config.toml
model = "image classifier"
train_examples = 42238
translate = 0.06
rotation_deg = 5
num_classes = 11
parallel_block = false
moe = "expert_choice"
moe_every = 2
beta1 = 0.9
max_steps = 7600
warmup_steps = 760
Rows from block 7 of a small image classifier, named by matrix and row number. Rows with one number within an expert belong to one neuron, the router's apart. Each number is 500 + 50 x the weight over its row's rms, rounded and kept within 0 to 999. All counts start at 0. Numbers have three digits each.
Before each expert's rows are labels from the 100 images, of 14976, where the router gives the expert most weight on average: "patch colour" is the nearest of a few named colours to the mean colour under the peak. Only what is clearly more common there than usual is listed. The data: capsule endoscopy frames (Kvasir-Capsule).
# router: router (model.blocks.7.mlp.router.weight, 64x384), inputs 0-54
# up: expert up (model.blocks.7.mlp.up, 64x96x384), inputs 0-54
# down: expert down (model.blocks.7.mlp.down, 64x384x96, transposed), outputs 0-54

# expert 4
patch colour: grey
router.4:425488578473520553619469501409400446508620454478515535576435429466513490503498485440443542546445542520433527538454398471512457448477463522559506540536528527580446519
up.0:538449540573553540599491501444435516515523350507509549565502488507525411511484482560503497561415470520435438577470473568569505544504512517515527574438579467603484460
down.0:497488446518497521513483503565515524499435619569606427510473477512424528484345473412512463496522603487490523522561448456454519513445502461404483418437475418468547557
up.1:495541493562497434457535448485512467580550471492542487509545526424514440438467488484517544405485483554453387578388548425539470592432559503496569561504510518562532553
down.1:584543535546528457533511494359548500597461478389571496458403540549496485547492510604439430531477438570523480466575431568525506458481512575424553609490557560482487536
up.2:505531490539510529482521498541525528499535531516548429533472532501397537519512482441493450484495466498509576405538571387465557568555475529487408422393405498377596499
down.2:483505564514402502471568434518461466558524463492519463481521593450560537522553427563433539434520473521442459563427593611414612545486548563519508580571511535522483411
up.3:515449479465566570574483491531462480478573433520480576593463469444485462467487481508528488465471540494493522545475438515505524439491522494559522543541509474606450351
down.3:468490435517502462579524514503518530486434517595573469511555423549485472504423506458592444512471585519555462480561522508486549550446471459513494492468492421485479504
up.4:484507471499632498580518491514489513509582443503575557574504470484506430476508455457546486461443497543524488535492434443524518508511535512593505562517477483566504320
down.4:577512450507462516561497501570569427466467460521512501547498438548441435451454524455636396506451539467519456521562525535442539599425499476527517459524473483502533496

# expert 53
patch colour: grey
router.53:442527540486461576386520476533459426473541595453474516535409440504516534477477481413471497448532488472478458451517528464510461506570570443463481448550473492494561486
up.0:443532428438541482524451494475533545400549533468415433532510527409524525530504465424530575556530514599572532479549525448478460427518463529504472406485492509423546546
down.0:570547589549486457532438517565453437513480494608462533436549468474540497417493530453441539549565426449429477559484491554566579500546522430505503526538505451540552504
up.1:435533512468451536525580491528451453541548518420557494481477497538474540529550573448538410490433421455550487535506488547430484505476547517527491539522437498386480434
down.1:547494428447554529527565502390541504501453495538478478450466439456460471546510543490494486508545537523589436491534434491551438419484461516448501513447538535570398462
up.2:491521415457523456487481499563562527378455557554555464472577494463503515508488486444548488515569483517563526434534506465457577475523469490537495403470436470419530492
down.2:444530485543503414406517520520413488448523512451542515400516536467494557509442534440431477469529593492401556553393520424548527539505531464497490512577559481498485524
up.3:520470422499541457489487508548529502418465535590568504476575516481512481516540496471541480521578475493550520414560495468477589479503502475525514420472444498475519449
down.3:464535465594500450376532525473412502459521535446543530428495530482501575544448500472493452409542589529416567524411490413532453518515505483496451454523530514506495540
up.4:533559530586462444548483435386523577463479449559446506482540553482500517567525493495434510512516539566445536458460528509549495502480468555519535529506683550566519584
down.4:476522471523447521395545451522484526548423502450565501510469578468589489551461482448514434430527524524466526475489483574526507493544501545465443453555536559576447579

# expert 44
patch colour: grey
router.44:483465502522448527457488522489505497407512483469451506450457500469509528616558477524438431460530494481410617585456479445533486476584540485520454514557461543448433565
up.0:484538488484473425496598475487486551521362498477478502410503571456457544567470482535497494497570546495529574475448474460477473515445519482559464500512466447451423549
down.0:510388588443540512496539552478383500461526518440469506547621461377487454559538601583490524602495546435555493438553513460425463553521547495512507487496468505497418457
up.1:483487463423585452501553553487511554541565544446578502467570507457430505542495446504492420501589547557560523386516375418449510499512563477561479438464497476512471473
down.1:417513631472469445525500578521436509439450525573484437449624494413471532548542478562441459595491470462500549466520497558483560443508555421443545487489368499427446499
up.2:469466551452549549484463478492433472477443500495515501472518513405520529452501487363500496428508528544535480579471617449500421564479570510484429563568493549585563519
down.2:534495442536438533597463464582519505462455452491519521399510465516528439543514493347589525434400476453506466494472459550493556439520403525447585540503461512509510491
up.3:630486571530458517436402519609451480506449538519380611533495482478472506535503494580460529475442459416442488532432532545562517466522560481477500457570461517518532488
down.3:447542522494501573471393536577527418495468614588546506527566437550523451422535514448509571554558495429467500527435458491493584478563509409521531506489518390542568475
up.4:461494440520556477480525511431431518518443559395489471473649591471531567524536409466417388515628522487480606548545549456462456518515570519520506495527474512453552556
down.4:436395526457468458438490539507454567514488496471515472430541483385537445484532547521472437615485555466614527400492411545495475427469503599438449478489483523449411474

# expert 57
patch colour: grey
router.57:400525527530505478535550529465434548422589566480582462504509486457475540546415550387400502477464605516508578493480472443524522547464513569501552514577527499491510559
up.0:474522490395488465476403533637480507456553642468590544567564506503516491500560575522573574496522485493581466544500551564501533507484504514567493561491454418471512489
down.0:448461482478464438489499511607471476424526515510546540471651469570447487571459427473560487421553599456504518528397491431436552513482502474622599400531443473493507501
up.1:511454586577474527465455490557464531587459546557498562497530537436560516452534536430499498467465529468485549571472496540415561514528375507499493562515577457497545567
down.1:487541532466481556608428529503524481535526507529423507564465401514588493570568545474466503499481467552519517509431468582484490466519442535547487645428538576550537444
up.2:537514507533490473501422510480482418552530462617456508576469558501541509483525526444487524479516436552450407543554542558492601508476415489526493578524494581581541532
down.2:488473524435505524507522499508446509476433481469491569524651449495433507559488520486594464512501480492524497478527460447527613502467395554448517408527481486497441481
up.3:527499505474476451397488580492383548545497499528488510502551485489535479478623516506510525557497434495524485501421485618405525359499379474526466410483505553514433531
down.3:636501542508501534504441577507463528581436473586489593504540482476572507524486463550529476553471485474540475495530609645443535527478436481554554702576500518553491542
up.4:538554473459571423545422452472469482494516499445483526489516573452558514501547556467460565486509391460512476522451581517444443505523441532553422573540489467502526468
down.4:517502490483485495551528525509565450478547414596460480586470507443526537529523563555434426470387526510529567535483518590499508501503467467539509460555466404541460424

# expert 28
patch colour: grey
router.28:415484476471524466421516503504542532470623525437656441447579491512459484517392472485543486413607581548499527470549434379538487552531544525479536432460546503457411576
up.0:461539444470506484523524440520617559520531592521625470464588462572455416482471513413575553481555555518544385537541472438445504616436483595544589525427502465474526691
down.0:533504419444565590615456582572457447459444562632492523533512370482392535501469537409529448516474549480533525579487465486514542427455489445496512440502468456470468409
up.1:553495608532470448519436528414506518467490430499438476584561551517576443429558522527507629536464470529479447469461625511473453490421454583512492548505537547553521569
down.1:397488515464472532501495362461568531477527443506520465530619495417519426558539403526537531572541567596533481473466521435530460559525515464489635406433469530607482576
up.2:468467463456516462464570471494562547528489492465585523505593569473408463602414514486549443389458591513497558496461528468468521584459561514567595507467523450544420500
down.2:518514564417502490566451550463409448429459528641449527449440513519439533480486627441437487545513488479505623548565396474577496447455494442409467399570563516418496503
up.3:518438467481507495461544500496543602467497445467539569495584512447387504637419501520558432428423527467498544487449467486521510554423541537504550491475529444482419479
down.3:507524562490460489566435521507450467534419547614465457513436501452511482468476572436407529598535426470493572499578424499505577466515461457433525445507558493456550497
up.4:619548573593471438493484450472460438535408443578423514491498586548522488470544519485474529481422455561511402572410568578500509488518497536515509524525534491573552464
down.4:498515527520420549575505464503498535580518465554460551536516570490543469475476488476437570498439372493432557442495606542524497516450537543486410580502570511529480486

# expert 51
patch colour: orange
router.51:471461471446511488536472571507420542471475510520524547572473540393468596438508620527430508525440542488505594613572528492452500486404488451560470463565420458459466473
up.0:400530482514497586558531486530565486478513555455578439534478471554481414508465386485514437507556546546488488419533392496533530458558547493481537493510532519448534515
down.0:537522475560533417493495500484392452567532559396523546418576403360491591514577401508517452424511587510482458467481406549508462560539508504578461607526539474474541512
up.1:444523583469465474472504501556502460430436503527459491499417602520507522550547559495422466546493392370528551446611556562460588445505501506548491383586469487352564428
down.1:471489490388591497556543515560512393462496507569506500493581416500477419473569541445540506501611473538558539554516412492476464403517580471515441483529608520518484459
up.2:525579519590430515463505434534569495526492483526546452419483485569492474499475424456389486467649483552388473470520482439567543412526514530471543458569541575544500574
down.2:544507408513446481520548488485454509523431519514502553466558412417514517516555411481512468568521507421522459498475457561547477501463534431532514525505534524568499468
up.3:491597539551435528477531439594506419422537499425507447480448483569541493532487446461436468408554489491467419421497505478511468421578570461504474445572551537552506499
down.3:527516422458543429462486498571435476450538584425558523463577433493434554530535438473498485436502545609536421453433434510511471566540514493631502518530480466462596450
up.4:454552551498472557499571461581556423405530501476430456529431440598559539509471411455494497403602525521480467499436491515519579442535534508475513465559503495584505415
down.4:452470446469465481487484502471460534527550581499513481489566480513471530541508377505617505437489551600520504441490488473463490539482509488572518517536423477517532528

# expert 55
patch colour: orange
router.55:516465512486464540529465541512510523415409555575418475533448450475595541522541465575418537619516545565515462476476414601523450420589501411459560503523488538558552442
up.0:564421524567463435543453501495547560442414533573478496608554501523504449511475430606453578536503594566463448470436519455583435485522481469449562438492513522560560519
down.0:531429500448547590615488509453553499545446443551508446460504374563492462426563467507579514559453444500520461411598473577514465460467485505458518485430527450504510474
up.1:518488503493497590537468533511567465548506414536512549542407486606566348491535501548491503529476476566502468478590418618489533391515499462501517541480532573582497457
down.1:468405541560483493439420609526500605424428557543554526531449429581509530470444539451480501506502521453465623474473598492487566507536413406475508466471530424452483498
up.2:358485486511425522469569497593396525545545612489527502476435494435540569542504543443556440498484520467476656519449455553405649562482452526513520538498450502435498476
down.2:583472572493401512584503503436517527552411449642491459482520492478504489477477566481483461527487426482434545440549522445520465532556399483386545481433519487477554531
up.3:507537536515436468466502470473471525592574473445522524422515560510416527500436588491519527464471526489531533556494612492435487534365506608521498568500548481424442526
down.3:486431492476457521396409507474511478497487570411463509442457496481508432529469466508382430477541566477461473549513612500579526527530602534498439480435504486468412480
up.4:487541458486435405504558517536518426452493631501489451481633496503581447421482515482555544500588441464527464502484536569453553478542543494510559558513482471485567485
down.4:514466433465518566533518561465475508538553479474559588501397494561471553538513524456474409516419457539580535497536413445499400491467438443561412476484440530505487451

# expert 30
patch colour: orange
router.30:410515573548460540571490493460452495450567561553546543575511484476453536477451543402462567547366565511429510453433509431490463505443430524532540517505527473555551609
up.0:521477568577457563502473472473451445539510439557447558498436458517517484502467534506417531497460507515385460525353432518560450398481470498527551535532573519596510499
down.0:526520460518558536552482565500470486509470486578616535477428518523389500440446585502441445470596517495505572568517510423550537491481507542437467476561594469560476455
up.1:501437558551467546601477519544557494406494537601577598538550543564478445530471560456468524517399541492460430490504544432519536574443446498497539476417524457553511557
down.1:520517475391570517499515573541515550447531550479557467503491468566449500485444444450534538454609538570555531538510476457399503541534489519574504460483443426470434435
up.2:546585547486464511480538437585519425480416511480453505477402534504493505567492514443449479528584545569467555489427536492573540399494551492497530455609481567561478407
down.2:593496441434593419574462478479511506588438414495576497447604550490498514526585495601539519531396503532519374473569469451573443512466482535421400532455632470551509526
up.3:470557446557494470503583405497520453579467519465589418394479478494459461532414487439454400430472475579525478444433424567533481506517549514457542542516528602435533493
down.3:523486541476521545509510481465488502491456419559465553535430434464489473583458580504498497527469529464578433519427551581573442436503525512464478571522507468593459476
up.4:577473572595412503557433534535530471477453477606521562524519437588506453499470627560477528493422465414427435512372551498538512482462483527470507539537523488548473520
down.4:526507443433553616558438551544575544468459518557568466481486472561461432411459555482531491560565493419537547505549539468455519461516463513436460406410535390437466442